{
  "image_size": 32,
  "arch": "unet",
  "scale_shift_norm": true,
  "upsampling": "pixel_shuffle",
  "beta1": 0.95,
  "beta2": 0.999,
  "steps": 22700,
  "lr_schedule": "step",
  "warmup_steps": 680,
  "weight_decay": 0.03
}
Rows from block 7 of a small image flow-matching model, named by matrix and row number. Rows with one number belong to one channel. Each number is 500 + 40 x the weight over its row's rms, rounded and kept within 0 to 999. All counts start at 0. Numbers have three digits each.
After each channel's rows are labels from the 100 images, of 14976 (inputs lightly noised), where the channel reaches its highest value: "colour at peak" is the nearest of a few named colours to the mean colour under the peak; "responds to" is what is common among them. Only what is clearly more common there than usual is listed. The data: stained colorectal tissue patches (NCT-CRC-HE-100K). In brackets: how many of the 100, against the usual share in percent.
# convs0: first 3x3 conv (model.mid.2.convs.0.weight, 192x192x3x3, each kernel summed), inputs 0-95
# convs1: second 3x3 conv (model.mid.2.convs.1.weight, 192x192x3x3, transposed, each kernel summed), outputs 0-95

convs0.78:495458462554491524513510489432493543545490525479487503439503490480488509395477458454470469426492499397492510468484477470464493413478509464497476527507487399434508500501443497497488400488463451498498500480395486462487511435466487464493493436501476417454430492462491490470484482425527490482
convs1.78:483494484443502473510518518444498482471474405471525569491506458459524532501551486520496469490508536482606442489638602516524469496530510417464631477535485491452502549498532442481481433533493513459538454489481535506536462509553542463522555466555510489500444535505575537518514515506431527558
colour at peak: white (65 vs 25.1)
responds to: tissue: lymphocytes (30 vs 11.2)

convs0.60:504484477569480571570512480506609622547516556535491498524552529544479522494478447483437498465457480507471501533453434474488539468478557526520440511500479554485498509517553551531489464472458520510474502486533499503512498523516497474500477464454512525561506491529483532516524458461554486534
convs1.60:528531529427539461482574568485470523484475419443543526520486510479551497470502533466543496521475521442548423457624576509500459561517489460458568481501512467525526510481519470461478501516493474484553487504448503488538468471490511529497551522567532430502495574461573500519490557536447540491
colour at peak: brown (46 vs 11.4)
responds to: tissue: lymphocytes (38 vs 11.2); tissue: tumour epithelium (36 vs 15)

convs0.34:512462454604496521489492467496476520554511581474466490452476551559503492471511479477455522460534488423471508519464457461474519520471543609501475574446476485470522481483435546495519504454467476553492569488448475459511553474469482499489457468483511445501508511502489476462500485458551469497
convs1.34:437471444501473517498470509493507468465514432536510500523508427490493547505512476521448489477528498517528505535544543520516506420544524466503513499566476524466473487502413485508525416481455518488486491471512510487546490529493539463485503411488519520545481482540486566503535467440486479589
colour at peak: grey (59 vs 22.1)
responds to: tissue: cancer-associated stroma (35 vs 10.6)

convs0.22:522493466546480555559503475541589599482543453521486511525545520529458525512505415524396493504475502530490522484459448504506551482473498489544442522503481516477520512535522532542493474488467542475483485486547518529544473535525530441522464399453561548563527495529476540507528441459547503528
convs1.22:561573560433574455476570542516471538489479452464525499504471523498564470463477550441581516513472494413504460463539530498498443548507484493478524497507516451526535504478508493460479500502497460508555506510418489470501478431467476563471528551550504434481534553446547495507486576528484531473
colour at peak: brown (33 vs 11.4)
responds to: tissue: tumour epithelium (37 vs 15)

convs0.37:479480426609454537524496446442538535585495597484517488479490531505540501471473536489555520533541513452458483464514484462496498446494521525490481624486479514472547476524461440515639515467517484512522560570502466472529541505461494560492504529512580500492489509473475456443486524475457470466
convs1.37:489477499453491480516540488465507458471478456479522567481510450474504533517538481522491464481508551497621447504581561508514479636539497391473604471492490519471505534508520442482517495548490532479548481487498547529538469511588524456543559480551512513487436497517567512520512518536447507562
colour at peak: grey (57 vs 22.1); brown (28 vs 11.4)
responds to: tissue: lymphocytes (34 vs 11.2)

convs0.163:474430471584442552513467460476526469559527554517461479440479496555487478444460500467490512461491486429445515478443427468483531432479530617528448519488478442466487482483473518523496463473491461525486545511457457468497542478467462506476470510475481460450501466476487483460460479452568456464
convs1.163:490488491434487486500513525450505479471487423472521551487501442477502517502543483513483485509511525494614460485671654528537486518533507396468631480543487506481502581495543443505468465530494517472535463495491528541546440513551537454507545471554523508520433520501559532519495504494441527557
colour at peak: white (100 vs 25.1)
responds to: tissue: adipose tissue (31 vs 10.3)

convs0.99:495452457553466529516487483503509568548512515508462480464497517574464491419472466452461515481475484403460516439448437471478523418477530591529439552500474414466490488496452532527521468484477463530478536463411474448498527455447477484474470463470497429469507482478487496491463468435549549489
convs1.99:518521501429529461484534576477470542486470406495528526522495495480552491468518516492523499504481512452588434472610581510517461461533516448469631512565503460469510543488537464484450427538485487487558471485446535499482459483506510504486572484600466462476480577485577524535509553488450561548
colour at peak: brown (35 vs 11.4)
responds to: tissue: lymphocytes (48 vs 11.2)

convs0.166:440403457476445540469441454562481354492521575486449477444465477562421476488497471516450523467540483488486535568416425484484565546479543551559447455468489433496453466476490566524495541482514470538456564501449494518496530468503478485479469465467491442433526425485471508477517465524560454489
convs1.166:454473478466474507521464469468516401446541440510510582575500396481487574528526472535458476532459508530535479557606557518527511567536481451493602444500476512499487491497549470488500493477479516443488456521525503496618488527569564454517541466502593543581458463509492527489519471525419430513
colour at peak: white (99 vs 25.1)
responds to: tissue: adipose tissue (50 vs 10.3)

convs0.110:447446476464459504472463466565470393459493619488437458444480446624444462500522476512470527472540497508509556563444447498485555540477495563560454463482491430490466492491466612510491526512523487559469552480468500527510530472502480475512462466471505472437495455502491505488516464520565461504
convs1.110:490479483582453552506426450525525515542525588525472468511504522537440505518482475515459517504500464562422570482399422487499556462482503563525434518480480519503482491516454546537542553451495510527432516495548463475532544522461488490479427481447537545548527452511402500487503450502552492470
colour at peak: white (54 vs 25.1)
responds to: tissue: tumour epithelium (35 vs 15)

convs0.179:499487494563462556550486469514581558590556571537488478495528541532491501481460499478486509528493482486447505505458426478502539470492551576522443521490471517507493489507508523535503525471484497514481540522515463482519528517487481520472466507482535524602523498507476505480497482475605492481
convs1.179:528545558460573466470559552483457584497462439434546505496491556485566473464507531451556505504497512461548424475573560510504477520512505474469523500532522457497530506480507477470483477525506475500576493490423508496488470458485492540488539524534483439459498581473552494539464536497473522508
colour at peak: grey (49 vs 22.1)
responds to: tissue: lymphocytes (64 vs 11.2)

convs0.137:494371465484492518459486491518451435454463648485498479463415532525481458495501508501512526523519498502511523554470475505523567499532486452549493571484478413483538477447484588500504547491533474594495590538466497527509555469490474490457494502516499461473508469477489494504520488537560480500
convs1.137:474477495451480485522497479473490456442524459504517572593511401448512573525511484561478462540434527528495499536527515545541501489545465464494529478463512489498500533506597455478550475507533503449482471520515550550603454519582576462546521462492584540600471483507485520531529506527434497530
colour at peak: white (75 vs 25.1)
responds to: tissue: tumour epithelium (63 vs 15)

convs0.23:492504497514504493455504485437484441585521560509496482474448521487549449444431551427561501510547512447464473524536533466488486508483525483466534520474509453508500451459498473482497481477497406526523531555442434502468534438486453558444507577531487449483487520454493445413436519464521436393
convs1.23:467450471497451499531484479442522490506484459504500538467532528463460514541562450525444459467527541549619477512588573518547502518532546445488616493494479557451485519512508450512496461546519546483506469486564536527526478545547533422559517470496489552511418464529542483503454457459481468535
colour at peak: grey (51 vs 22.1)
responds to: tissue: lymphocytes (54 vs 11.2)

convs0.39:483501427609461524508490395428493496622488541427504472469490559503535514478473521496535530517553479480474476498484479465492481545503527521452484641506476520489549504525469352496553518480536504522501540577513458475491597512477474517478500495512569508469488513461431441432482503454425489438
convs1.39:485484496461510479518522494474510452467486450477532564456513384474497554510530487521501474474533523469594462498561543490499492614509500457480577473515492495470489540500536456498513467556490525482525483480500565527519465509591519478521617471545475513432459491516560553525562527548432528581
colour at peak: grey (56 vs 22.1)
responds to: tissue: debris (29 vs 11.1)

convs0.70:505495472588479517523500482510539632561508551495485497473516516565514498446475503452493526484496496421454502503459447485485508463482543592512451571505478454481515492501456534524515447476465490547507554522465464458526533501465489515477475510498521470530539515486483496463488487405551503492
convs1.70:529519536458519501472534551505475548511485474376533495434483499507522454472486531450558513498503498449559460445594533500498491555499525484496536503478502471509525531490515499502480518500497479520538534505472487495519507479491466528480528549572506466478507562459554489498443545524488568471
colour at peak: grey (54 vs 22.1)
responds to: tissue: normal colon mucosa (51 vs 8.8)

convs0.47:479429445605470528530498482461527451563491540475523502482489520543547508493503609460581542451530511454476488399504490483477490397497525575465492574497475491486538468512452483461516474474454490525508518582495453457523548493473492557478478593509505502424525485504486503437527477482431447506
convs1.47:487478507484473512521502459488535442498510511428490523430507433498473514525507484523498489496500507518536484507516513489480513672475503492499527465430485528508490555515590486515519544510529522490498511503535507528529510518560500475533502500523529534486472484490517517505511500589474538487
colour at peak: grey (50 vs 22.1)
responds to: tissue: debris (39 vs 11.1)

convs0.79:510478491563467551572479480527608608548509587536481482521526538527477485497455467490465511488486475517454507525438429491513549486471535596536452555497475501491491498507523521527447490479482520538470527516531478503512516531506485494483465503459512532578566480531469538502494478471573513516
convs1.79:533532531432546469484570571486475532479475419470536518493494534483550475474512535457559498493496518428592447482620590504503457538526508418474586491519513473496521505484510470466463473530493478496557488501449513492481473468480487531496567529594471448473495555480579491516483557501467537513
colour at peak: brown (91 vs 11.4)
responds to: tissue: lymphocytes (99 vs 11.2)

convs0.62:504500499560475511526475494508522592570511538503494478490497537537526467477456529464506534497504498470433496495447437484507501431484523574499452570492486464506540512508479505527508463473499494557504549535502460477530540507436466531492465534496528513580552514509457475453468502444578485456
convs1.62:550534555465536500465537581515479576520477479466538466469478568520518418480486541434554532496503485457563475431547515492518501533514520490503562530488514484503536527479529506504475509510497480541542524512464491490502515475461434541470529559568479477480516528455558461500409557495516569463
colour at peak: pink (66 vs 39.4)
responds to: tissue: normal colon mucosa (91 vs 8.8)

convs0.86:488464477559446544508458477513515512567533570501464457477487514551478464453441489473481518467492476459414527504414387459487543437480544606544430527478468452490490467491459525523518478458475471533468567504469446464509567483449454497469454489465510483500528481486475492480482478463577496469
convs1.86:539531519428544469488557550488479540478469357491526532510493514471544489483510523479530494508486530454622441467595581506503457483534498420475592498543512464478521518480524464475467456563489484490553478490439544500483438470487499521495577508554447473468494536483592512521507559498452538537
colour at peak: white (100 vs 25.1)
responds to: tissue: adipose tissue (28 vs 10.3)

convs0.68:490470473573464534502471460480539513565528513525469473485462508514495444469438506463486523495519484499450510483429406487488526424467518579515443559490489471502504470497481444552495456482484481576481527543494463494521543487460472505496469520478508501551535480510461478463449490440584457419
convs1.68:513509522436515498479521633505478570519491439455535485505499531514504434480493516457532518500507491442610480431622547507530498471529517458497603528515510491490509545496526495501437476515511492510519492503491513504533499500491478510479555533591489475502495538480537474510427526484499591511
colour at peak: white (62 vs 25.1)
responds to: tissue: adipose tissue (49 vs 10.3); tissue: normal colon mucosa (26 vs 8.8)

convs0.26:466445474582471525480466455428488405571515580505473490467478505549527486472469565471546504477519504459455491487525510463468502457480517608486513549460465485461494459467462494505548467452492460563496554534463455456486560467479469544480479591484477457433474482495482449457468491439547421462
convs1.26:473468451495453505500470497447519438490523463547484505497508421497474525513541463537452494491531500522549519539560560553549511478515549435507500497552476560482488517503476458532511470489483539479479498481530503523572488533542533385504472441480532546583443478523480517481474471417491475574
colour at peak: grey (67 vs 22.1)
responds to: tissue: lymphocytes (63 vs 11.2)

convs0.21:517517502502483526527471478512545572503533511526486486565516540484519498506476518506508493547474484501453485490434410495514500471500488525495457519491490503546547506507487484503512488469500511506505517538556490495556494519484512512484448516500570531709550520539441483461495502473551463485
convs1.21:538554553456560478467546592512459563498476464473543484524478578501549454454478560432577515524471498443507463456530519493494477523514499497479528508497522457522534476472486503471495497499489449516544509506439488469495488449442466570479533544567490441478538561458554471514463555519492561462
colour at peak: pink (82 vs 39.4)
responds to: tissue: normal colon mucosa (99 vs 8.8)

convs0.188:504480479588492536578521468562595537534520541519465499486553516597463524477511446510449525438505496479503513562430426462485532526470548656533431499496494511436483490537516572515516471502475518495489511458488523530518504496524518471525482448479509484472525498524495511514552470470522476532
convs1.188:531554556447569460468572548506461532488467432451548510512481522488567480456471552453566506505478510439528410491604576510499469599506477473462530488516524451521528508480517478460484496512500458492555494511424499494493462445490491569478527539544505422481529576457553499518488545522457517480
colour at peak: white (53 vs 25.1)
responds to: tissue: tumour epithelium (43 vs 15); tissue: adipose tissue (31 vs 10.3)

convs0.129:507443460538456562529471479533557626528502539508472473514516547519432494506476433491384521473487464508470521535426414478493577504466530525552417553480470475471487505500503541543497480474499514539442536490504493507515512517505474452473458441450508515538533459504474532512527432470558522515
convs1.129:532543549419555442490577536481478528489462412472533523497488510462558494478512536473555488501484524414566420483599590502501437553524490433472559488526513454496523503489517451457463462526496475484567482503431513489488464454489496535501565532551487445466494544475564505513502557519426522510
colour at peak: brown (40 vs 11.4)
responds to: tissue: smooth muscle (51 vs 13.4)

convs0.85:503473482539464543535469484539580605543507553529478471513505548527470475501467469473452532476483461527448517542429416489512554484481565633543441565493480491483499504481494521541467479474481512560461545517513482497509531515493473499482468488458505509571574473513458525499488478475561506513
convs1.85:523527538454547472479558557459466549490463400450555511511490536474550485471523531464541495508485521457578409486645616509498479541514504416471536491532514458501521495486509452466464465524496474480555478500446503496486468472484499535495555528539493450473488556470548497534482536506435516513
colour at peak: white (68 vs 25.1); brown (28 vs 11.4)
responds to: tissue: lymphocytes (31 vs 11.2)

convs0.134:494510473622496523605517452523589532544560587534473483480575529543498537447464482506486525494490484470478502569411387489497514542501563552517457519480489475496521463545526556517551496490501480512503535508481488512537538459529495507498492458485545472535525517509495466472526496479533444503
convs1.134:515534538446544462473554536468460486472477469426532520507486480481566496460516537453552484518464532451553413494600568513488461605515487463451534470499522472526526501473534467458499503518488466482575480507436506506512472463508510535507544520553517442495479597472576504526504547525446520495
colour at peak: white (62 vs 25.1)
responds to: tissue: adipose tissue (47 vs 10.3)

convs0.52:502546551474514488467482516562477533513501547500499448530498550531526471485500568508551564531547471512508505540474479524525493589538517560507477475490530534605519487496490523507491611484551497543488546520463474489483620495478453577491453586514526482591575506505507475464493544568514489481
convs1.52:499477494551472526515445457521516549565516533534493484581501563506453500534478475500459497567445482551423557441424440494506516442501481523522409546455491506519496478510469519519553534466505510514446506504544475462581527524444496502498459495407565546559516433488411467494475462532512524469
colour at peak: white (60 vs 25.1)
responds to: tissue: tumour epithelium (56 vs 15)

convs0.174:536565551468542509472499529503473546517508481503523472538466545422530463463473563476534487524501486469453533536458460507519525520490506441525480535476523492551553490484433373487447513477504470507512501564456464463510513462489475540473474560528543459598554547498489445427483548501510443460
convs1.174:527484513534485533509464511519508618564486502520511489578501662508465474527475490477468502534426473532435535411462455476503517437514481511513486538454498488508499483507460525512528523476509495524455491516526467440556533517405468524488489523475530530538536465474455437505443495539511532444
colour at peak: pink (65 vs 39.4)
responds to: tissue: normal colon mucosa (88 vs 8.8)

convs0.132:468490463535488521449468475495460485501511608442473460455435510501497438495500497523498529469577482526494560583447402490527533572527516527526448570477492397491531489487458533540512503501530459556479559520436501502508583466489472508484489483498513453467500479492475487472556474500520474491
convs1.132:468469462504477495532468440448520428485517472515481577550521447455478571538525456593476475502487518530512499531504512510503490512502487467498543491488495489479484546528538476503568481539510524456467456492536568519540472525559551457536556444477541538511472456531471547514589487563419522581
colour at peak: white (69 vs 25.1)
responds to: tissue: tumour epithelium (62 vs 15)

convs0.140:482487452628454545520471430468567439626555591505481482436495508500516465475456517491511537460571480467447519487461439471486526528496534580501458605489481480469519490519446484534617466481491494540514591539488471487523550484458460532486487510498537474466526497493467483411521500474518441465
convs1.140:469446486478468502522502464468525445482498481479512559444515441479464539523529463549458465468531530518588478521558549510508503644509511432487568469499486521470481524521543455508504500525501539482517482500544530542526486531596532450530540476525506545491449468517547526511516491530453496523
colour at peak: white (62 vs 25.1)
responds to: tissue: adipose tissue (41 vs 10.3)

convs0.44:481468414508483524483515430403499467482523668451526496471506533472523525492509505557506497512517513478525473458460474502530474458570485531432496525508517464515553440537495442531584527482528498516515546581527490450522617487474498500467521495522580493488463514436478428504503498510490500446
convs1.44:492515521442529472504530527467480417400486441461536552513499391481538523484519521492543492462478508440588443544584562506484474622521488453468601454496497495477504502493535481453559446509475493466541474495460535519533467478552516520499522503565499486459486507501567518520564551530376500530
colour at peak: white (65 vs 25.1)
responds to: tissue: adipose tissue (38 vs 10.3); tissue: smooth muscle (35 vs 13.4)

convs0.121:539523527473497523465455531511477556489491487500508459530463545412507436493463522494487497486481478492441534543397409516538527534516506550506453541482504416514546496490442400489434441461504490501483490549462475486524512480469472501479474513486540481602569506486456478472485514489502483485
convs1.121:564491504456513503509549538493505584558475366509530482514506640483489433516511489481495496507454489467552491403559544467490479434514513443502528514502504485481491496513464478509484428559495515513507485484490535435486508507390445522476573500509447519440507468499562462525486525515462534523
colour at peak: pink (69 vs 39.4)
responds to: tissue: normal colon mucosa (100 vs 8.8)

convs0.176:518495477542478569569488489525637612520522540526482489514535535531472509495473440495434509511463486537470518515453422488491545504471534557527445536492490519491513507519509532547497499471478517511469532510559488497548502534499502479486478413459546537575530490516484553509530472483571522514
convs1.176:556550543436560453484589540502475535490465397467536516497478529477553478476493543458560506506482515421536429472580572497500450569513487460474538495506513460513529502483509475461475487522495468500550495510429498461495465450471481554479553541550487437459521546458565491512490559531457526479
colour at peak: brown (40 vs 11.4)
responds to: tissue: lymphocytes (32 vs 11.2)

convs0.119:477434480586463528497464484518495424580524571504460477460492515581478483483485502478489533455540484467459509478468457477483539480479547677526461564477477486514486481501455534516510517461486487572481562527493463455511572493470460530480455554477508473464539464491482473439482462479548444477
convs1.119:457464471487462504506481491445523430478525425500501525480516391476472560521542472542444479489533508534560470538646629529512510567518507419499530489555476537486481520519489434513502471521482535461494488497537532527557477540553545441514500449503530563533458467530512537502541472495425488555
colour at peak: white (62 vs 25.1)
responds to: tissue: adipose tissue (32 vs 10.3); tissue: lymphocytes (31 vs 11.2)

convs0.7:471446491589478504537518473505526404575562575541491477463533509551498511555511526542477518496608502528486502496520556486471505568491544604475507551525472463508490474500541502535467614486520540542503568543479487534505562519510462525485506547489471515462483467523482578532547474531541444529
convs1.7:508525508419548481465539564452452496463498437461546558492471518459559519486512515470527491504496523444529461520569562535515493529505525437466525466546520472474524489476492453511452458496507497456540472482434506525513441513535542462511570487505499465527433550467527490511444530475417514545
colour at peak: pink (71 vs 39.4)
responds to: tissue: tumour epithelium (48 vs 15)

convs0.84:471450484594456547517455479499536483561531559519462469468462521549461454420444476433471504478512478467439534487433394470490553409476551531542426524468472451484483462484470526539526476458483427540475537496430449468499541444458462492483458492460489452476501466484475484466460458463582492437
convs1.84:498502497460518468503531518432492499491472358481524519499505476463516513498539499510504479501496523486567410497666629518507483534507503408475539492567504488486502520498529413468461423546505503458556472495478531515499465504536517465522563474522491485486451519501540513541509511501387510557
colour at peak: grey (49 vs 22.1)
responds to: tissue: lymphocytes (60 vs 11.2)

convs0.88:486446459540460529504468483509499542547523478495466465464481501565474468426457489467480538477493480430445515499429409482488523434488529598528430543487476400482495479485453524517514468474480460559474560494423463443508561455435463495471455468471510451502521475469472493480475481445571512482
convs1.88:523536524446535475469547573487467561494475415471539504508490509490537476452514529472550507508493508448587446459670616505508482479519512404464555507544510464484519530484503473486471466526483471497560477490454511495494447472483498526485553509557479454490487577472560503533490540491461543539
colour at peak: white (100 vs 25.1)
responds to: tissue: adipose tissue (29 vs 10.3)

convs0.112:485447478591468531490463466497498448582547591518458477457479510579483480481478504468490536452545488490450513495470465486483538483478555648522467568482477469484487458491463515528522504467483484566477574524474455470505580497449463527494461545475506472473535475499477462443460482461569436456
convs1.112:482464459483461501509489498402516442493509432516496515492510424476480541512575476549456475494526518512565481529621611549516501573513515378499515488562482535485491513505492433524494478518496538461501482493526515516555480540535538398529506446492523543542422483520509515504505487470442495578
colour at peak: grey (59 vs 22.1)
responds to: tissue: lymphocytes (67 vs 11.2)

convs0.17:504537515535520503465509497451490460581522527513499469466461514471562443421409581463576516502550501452442487547495479467459483526475517537463496534481506473513521435478482434498495463471493420550530538564436432492475553444467459562453501606537495452508499547483494445428463532457502428392
convs1.17:485447473490468501527495513442522519515481459508516529460524554470464499547571457529425473456529527548631477489591574508539497486532534434494616506502485539437495525508508452515497456535521561489516465483541546520519490543533511436527535474512478556491408459526555482514453476467480501567
colour at peak: grey (45 vs 22.1)
responds to: tissue: lymphocytes (43 vs 11.2)

convs0.165:446385436489474520472462471553476348492507590488452477448453478556436471487494440527448534460535485499480536569442438490488572510479521538561463458470488420469452481483476572524498529492522473552472548483444499520495544470501486482482476422472486449452519431491481520498539473527552481497
convs1.165:472468471555446549518427453515532496531539535538476500539508475519438533532485466524450503513488471558431561480431437496505545437502490525527460519479469527507477497523462523534542537459491520506430508500559481475584528533485514474493451466438574553579512445513415514487518439521523496495
colour at peak: white (74 vs 25.1)
responds to: tissue: adipose tissue (33 vs 10.3)

convs0.13:515502475542479552557505457558580588476548457514486512548548512561482540511528433539429507541447507509490523473451440494508524468472479529532442524507484493504527518538534537530490471478460535481481493502539519538574438518546542460523465411470580525585555494520461539495524474480544485538
convs1.13:533566577461568469465567535544468550496468447437532500510475530500561477457450554443574519510472497451497416482548542496492476582500473493475509495488513451527527497480504490461491511496497451514557513520421487487501485431475486602468513559527512410482550563450527494512479539526473517460
colour at peak: grey (46 vs 22.1)
responds to: tissue: tumour epithelium (41 vs 15)

convs0.171:522496486562478570580496489530656628521527539540492491516538556535467514497481427492439502476458475530465521502456432487509550491480528516533435539489487541481505505521504536541490484478474525512477519492553483502545515530511503450492474414454538537570539489551480537505537461466563497522
convs1.171:559547539442557459475582559507473557488450410463538514491476533487553472469485543460558510507489507425521423451561539493496450538509486473471546497522519445513533511483520478470466483532502466501544498505435502469475459453465471559471549542552474440445528554452571501513492566532469542485
colour at peak: brown (56 vs 11.4)
responds to: tissue: lymphocytes (48 vs 11.2)

convs0.28:495493492609492524486482469416508419593500612501478492439477499525518488470450541483526495459541489457431497475536510470467508464481507558490507538458475490473501435479447490513601427442484442541497545525460423443482553484452463525470477589491478478404469498501469470438461499432550441432
convs1.28:470444449500430508526480472464539469497501464514489519471523462485452531542541442548445472468534520525612500528561548523566509512512537450497564493528450563446475537516489466522496464508496559484492478483559510525544484547564546411539485447479513547537420455525506512490478454442487461547
colour at peak: grey (66 vs 22.1)
responds to: tissue: lymphocytes (66 vs 11.2)

convs0.127:492462453582475554532484475518560570558541591526457473481509525556478482459440469455469527486487469487442519499431410484485552465468563587546441537484483489486487474487480538548506499475469476570472547492480467468518552485472472498476462483468510494525527488504471497495493482463589503468
convs1.127:527527522437542470479562598476457551486468410478537518521497530479550474464517531470548499503490517423579444474612583506508459476525502435470599501538519460480518512486521469468466446536499473492549477494453525495463469476485498527494568516591469447479495570482570499533489554490461548533
colour at peak: white (67 vs 25.1)
responds to: tissue: adipose tissue (41 vs 10.3)

convs0.109:475463493561459524514453474510515498595508583510474458460507527581495482503493494492489525469547477486464483513434438457491520520484534705503447529482485483501488491500473510512507520497483518523470536504494477472513563506455469526504454523464510495478530479515487465460485459467535430496
convs1.109:481477482460488483504511544450497467483507387532538532513506457478500538508548484520475480491514514497631449543616598547533492542527502400473546474598494502478494518495516440493465456547492525440515427491511522505523451523544551455508576465522512518511425488517525523518524503488426492589
colour at peak: white (82 vs 25.1)
responds to: tissue: adipose tissue (37 vs 10.3)

convs0.143:496451437622497554518498449474554394582574602503482476423454509514512475466463523476500537499551489478481514472447452485470520528489511670516454593479486471497502461514494499567557515491500496589501560531469479487513543489461465534493477553503521479488513487494457467455500492501527446445
convs1.143:450467465484471503517481502464511431459526438517497549486516384486475540527554454552444485458525515523601481552602590519519510498524512440501637465541476515426480524507537464517486456545498548444497470496520545548510469537586547448503550463526497554503431459536517543512535475486448466597
colour at peak: white (92 vs 25.1)
responds to: tissue: adipose tissue (77 vs 10.3)

convs0.122:538523523489508509454476537509490561508497439497514455533453562418515441491447510492498504493484468499392523556426377521539504537515501530493459536473510457515529498479480400487458450470502486499499491524474443477531512481464474501469478513493546477604553509499462474430475516430483481470
convs1.122:542509518453529491489537564507474614548471429499525489536490640501500449489478509465541515516446480416510475405546519473495482414511508488499538534516515445489506509504509494505474469533513488514497482493474516464495502488431463534467579514535485471471528514466524458535450554521451573500
colour at peak: pink (67 vs 39.4)
responds to: tissue: normal colon mucosa (100 vs 8.8)

convs0.43:488500430573460544499509386419527516578501593463502487460505528448535539477466527548526515525553502477484502474482472483532486521525516523465498584491510513485543500540468434525607537493548499533493564565517460459489581514480484503475504488514573498475495530462451421468490503505461475445
convs1.43:504502491459526477504529526428479455477480433458542527485505465462538520499557498511509475496518534488602417522603612540508480571511510409451546477530507490482514505485515429492506460538493510442565424466475524513491439497536534442537566479527494489471411534507556516543536517487412512564
colour at peak: white (98 vs 25.1)
responds to: tissue: adipose tissue (89 vs 10.3)

convs0.170:524544545461511513466466514520477542507521501502501461546463535447500464472477542480510491542480472482443529542448446516525557522507503408538464534458490454575543474476461442495469530448505471510494511564463451487522517471484469533447460550490553464627559500498470468422479552511521463464
convs1.170:536498530498517506503495552526484623570471487494530488577495642504488469508460509482509512557426473489444508392487464471494492424512482504518471541464521443512508480496487511506505496498524480507488488504503487430526522504414473539486526531496527498515540489455481441520454513564491592461
colour at peak: pink (74 vs 39.4)
responds to: tissue: normal colon mucosa (98 vs 8.8)

convs0.125:490465457572472540515479477506533576557549570519457475481490522549477477438453471464464524491492471460444514494422406477487546470472562616535438557482474457477492476492453520549502493475467458561480547497436466467528551456453475498475462469470522463532527484486468496490493478463576510479
convs1.125:525519515420532469484543604493461550479471425495523510529497531492536468471503523469535504501490506426592453477590541505506449447529505456481580508535513467479511507489512483474450434528495478498540478493460518495453482482476496524488564507586472450477503565488598499520490549485445549551
colour at peak: white (82 vs 25.1)
responds to: tissue: adipose tissue (45 vs 10.3)