Rows from block 8 of a small image flow-matching model, named by matrix and row number. Each number is 500 + 40 x the weight over its row's rms, rounded and kept within 0 to 999. All counts start at 0. Numbers have three digits each. After the name is the row's rms in percent of the matrix's.
After each channel's rows are labels from the 100 images, of 14976 (inputs lightly noised), where the channel reaches its highest value: "top examples" is what is common among them. Only what is clearly more common there than usual is listed. The data: stained colorectal tissue patches (NCT-CRC-HE-100K). In brackets: how many of the 100, against the usual share in percent.
# convs0: first 3x3 conv (model.decb.0.0.convs.0.weight, 96x192x3x3, each kernel summed), inputs 96-191

convs0.68 074:528522557550408535508567498617395413488530456534485558510510464623580489462499470481538475562476460514549472554523432469489486571471539550463490417447526471514506462493543480559464600595486625520435545601544496426622499467463443509545467528402503530510544420569473430482528503495528502527
top examples: tissue: tumour epithelium (34 vs 15)

convs0.95 100:475512487493537518510431541486428546515531509480490566595520491412446523452513528507563476513510334513578484498523499564525521411378499588483498515487550461420441524508589490492476504424562445503555499440462534532360517509523508500500501503505424495487243512493513516474509509508522576541
top examples: tissue: adipose tissue (57 vs 10.3)

convs0.90 070:502538491498542514533472569520438546544548519491500598630534463458460527451529554521562471513496388545566457489487482618507515460446500578486527494513614482470483513465565491478479524469539507498505519491493612558437507437517516482522453507427489514486300544520513505512510559533523583622
top examples: tissue: adipose tissue (66 vs 10.3)

convs0.21 082:418489436455477486490496546454435486504532514507447412501495499507464396505444511464549521509520506449525516463438442468509488449454494512407473502500515585507595469517504515469532451441504436417332445423413494478487545537445514525548482496502406533497593458497482442496524581439488505516
top examples: tissue: smooth muscle (65 vs 13.4)

convs0.76 061:490538512478451618567493529581520373587518499551538508667523503581487471361491497566533468561548468538549484491523508601531542529465495502514572578434573446491480530452514514597446572580464632493485499523474462514547525444535570453547538502454529479496485502524454516457523440542539566578
top examples: tissue: adipose tissue (62 vs 10.3)

convs0.12 100:430480502421463396443447442425386470428563433411472556557532468539518462500442433447483439469508497534578469535614425503469519528460595485463438450457594457456482502463460476426464507472461484477411492486433349466490519480484471460514469486433457505478486523482479475512511535461496518536
top examples: tissue: normal colon mucosa (60 vs 8.8)

convs0.84 110:525516572526403438537536539565491539501539509653566509465499477554562460527482498509571540517546515457523557541453553545598504558582519436515581505495464545599510559606531591555498533579503543544491543547526626478588514440455566516616491553437602508511451517547569539490569457525602509494
top examples: tissue: adipose tissue (28 vs 10.3)

convs0.91 080:491525492488544572542473594512457544512565486498520573611537509463464525442524541519600470510498368494585473494516494611493528454414484585477517502501590469438464525483601481466468531462551515495574537483472609538421501474554538518532491510476457492489281518504520512476505579523512602583
top examples: tissue: adipose tissue (68 vs 10.3)

convs0.43 113:460520524493514462515480484519565508557396569555490529475488511463513500508448495464380505499481524464353364510526482502362514474461489490505520472502470495478519480495335479563472500520512503563543516514549530564493568509477442460482483510451504485487457497533492543518530530541474520535
top examples: tissue: tumour epithelium (69 vs 15)

convs0.15 092:524477529522456531479467525528586531486408510493561591499504486517536523521522489575500506496546487480472501511480531537495498456526558329542559536482554496479470555519404549493471538529530545541559534538514544557514499490429533479508533517388506523535449488520580556434478365579540545471
top examples: tissue: adipose tissue (34 vs 10.3)

convs0.8 135:485542520531576537506455583468462592522498548447466502546554491473481512519461452531499503480585402484560512463535519447514547430420460649534425491492530466429412540577477553484433545478543503540571497488422403542453506523502569465410547502477470519503388507481532560389520437496559572545
top examples: tissue: normal colon mucosa (48 vs 8.8)

convs0.77 096:518564525525478506539520529501533504557529530553471467608472475506483483454483533510518554528557479587523515500611519560518535590594539683510536526470566553547483533551513531586478527508450549465401442483522418522505596507486549467520525527460518486492460535550543551489541396483541532562
top examples: tissue: normal colon mucosa (95 vs 8.8)

convs0.65 061:530545579520535503472540458521510544503438496481509574568506488486538572569504541560428463492558528454546568474511621529560529472556518481575558496495614523538499584432566533519504555534542524487503525547461469492527531520565491479521469516576607505523481584519528530529511513567513540621
top examples: tissue: smooth muscle (58 vs 13.4)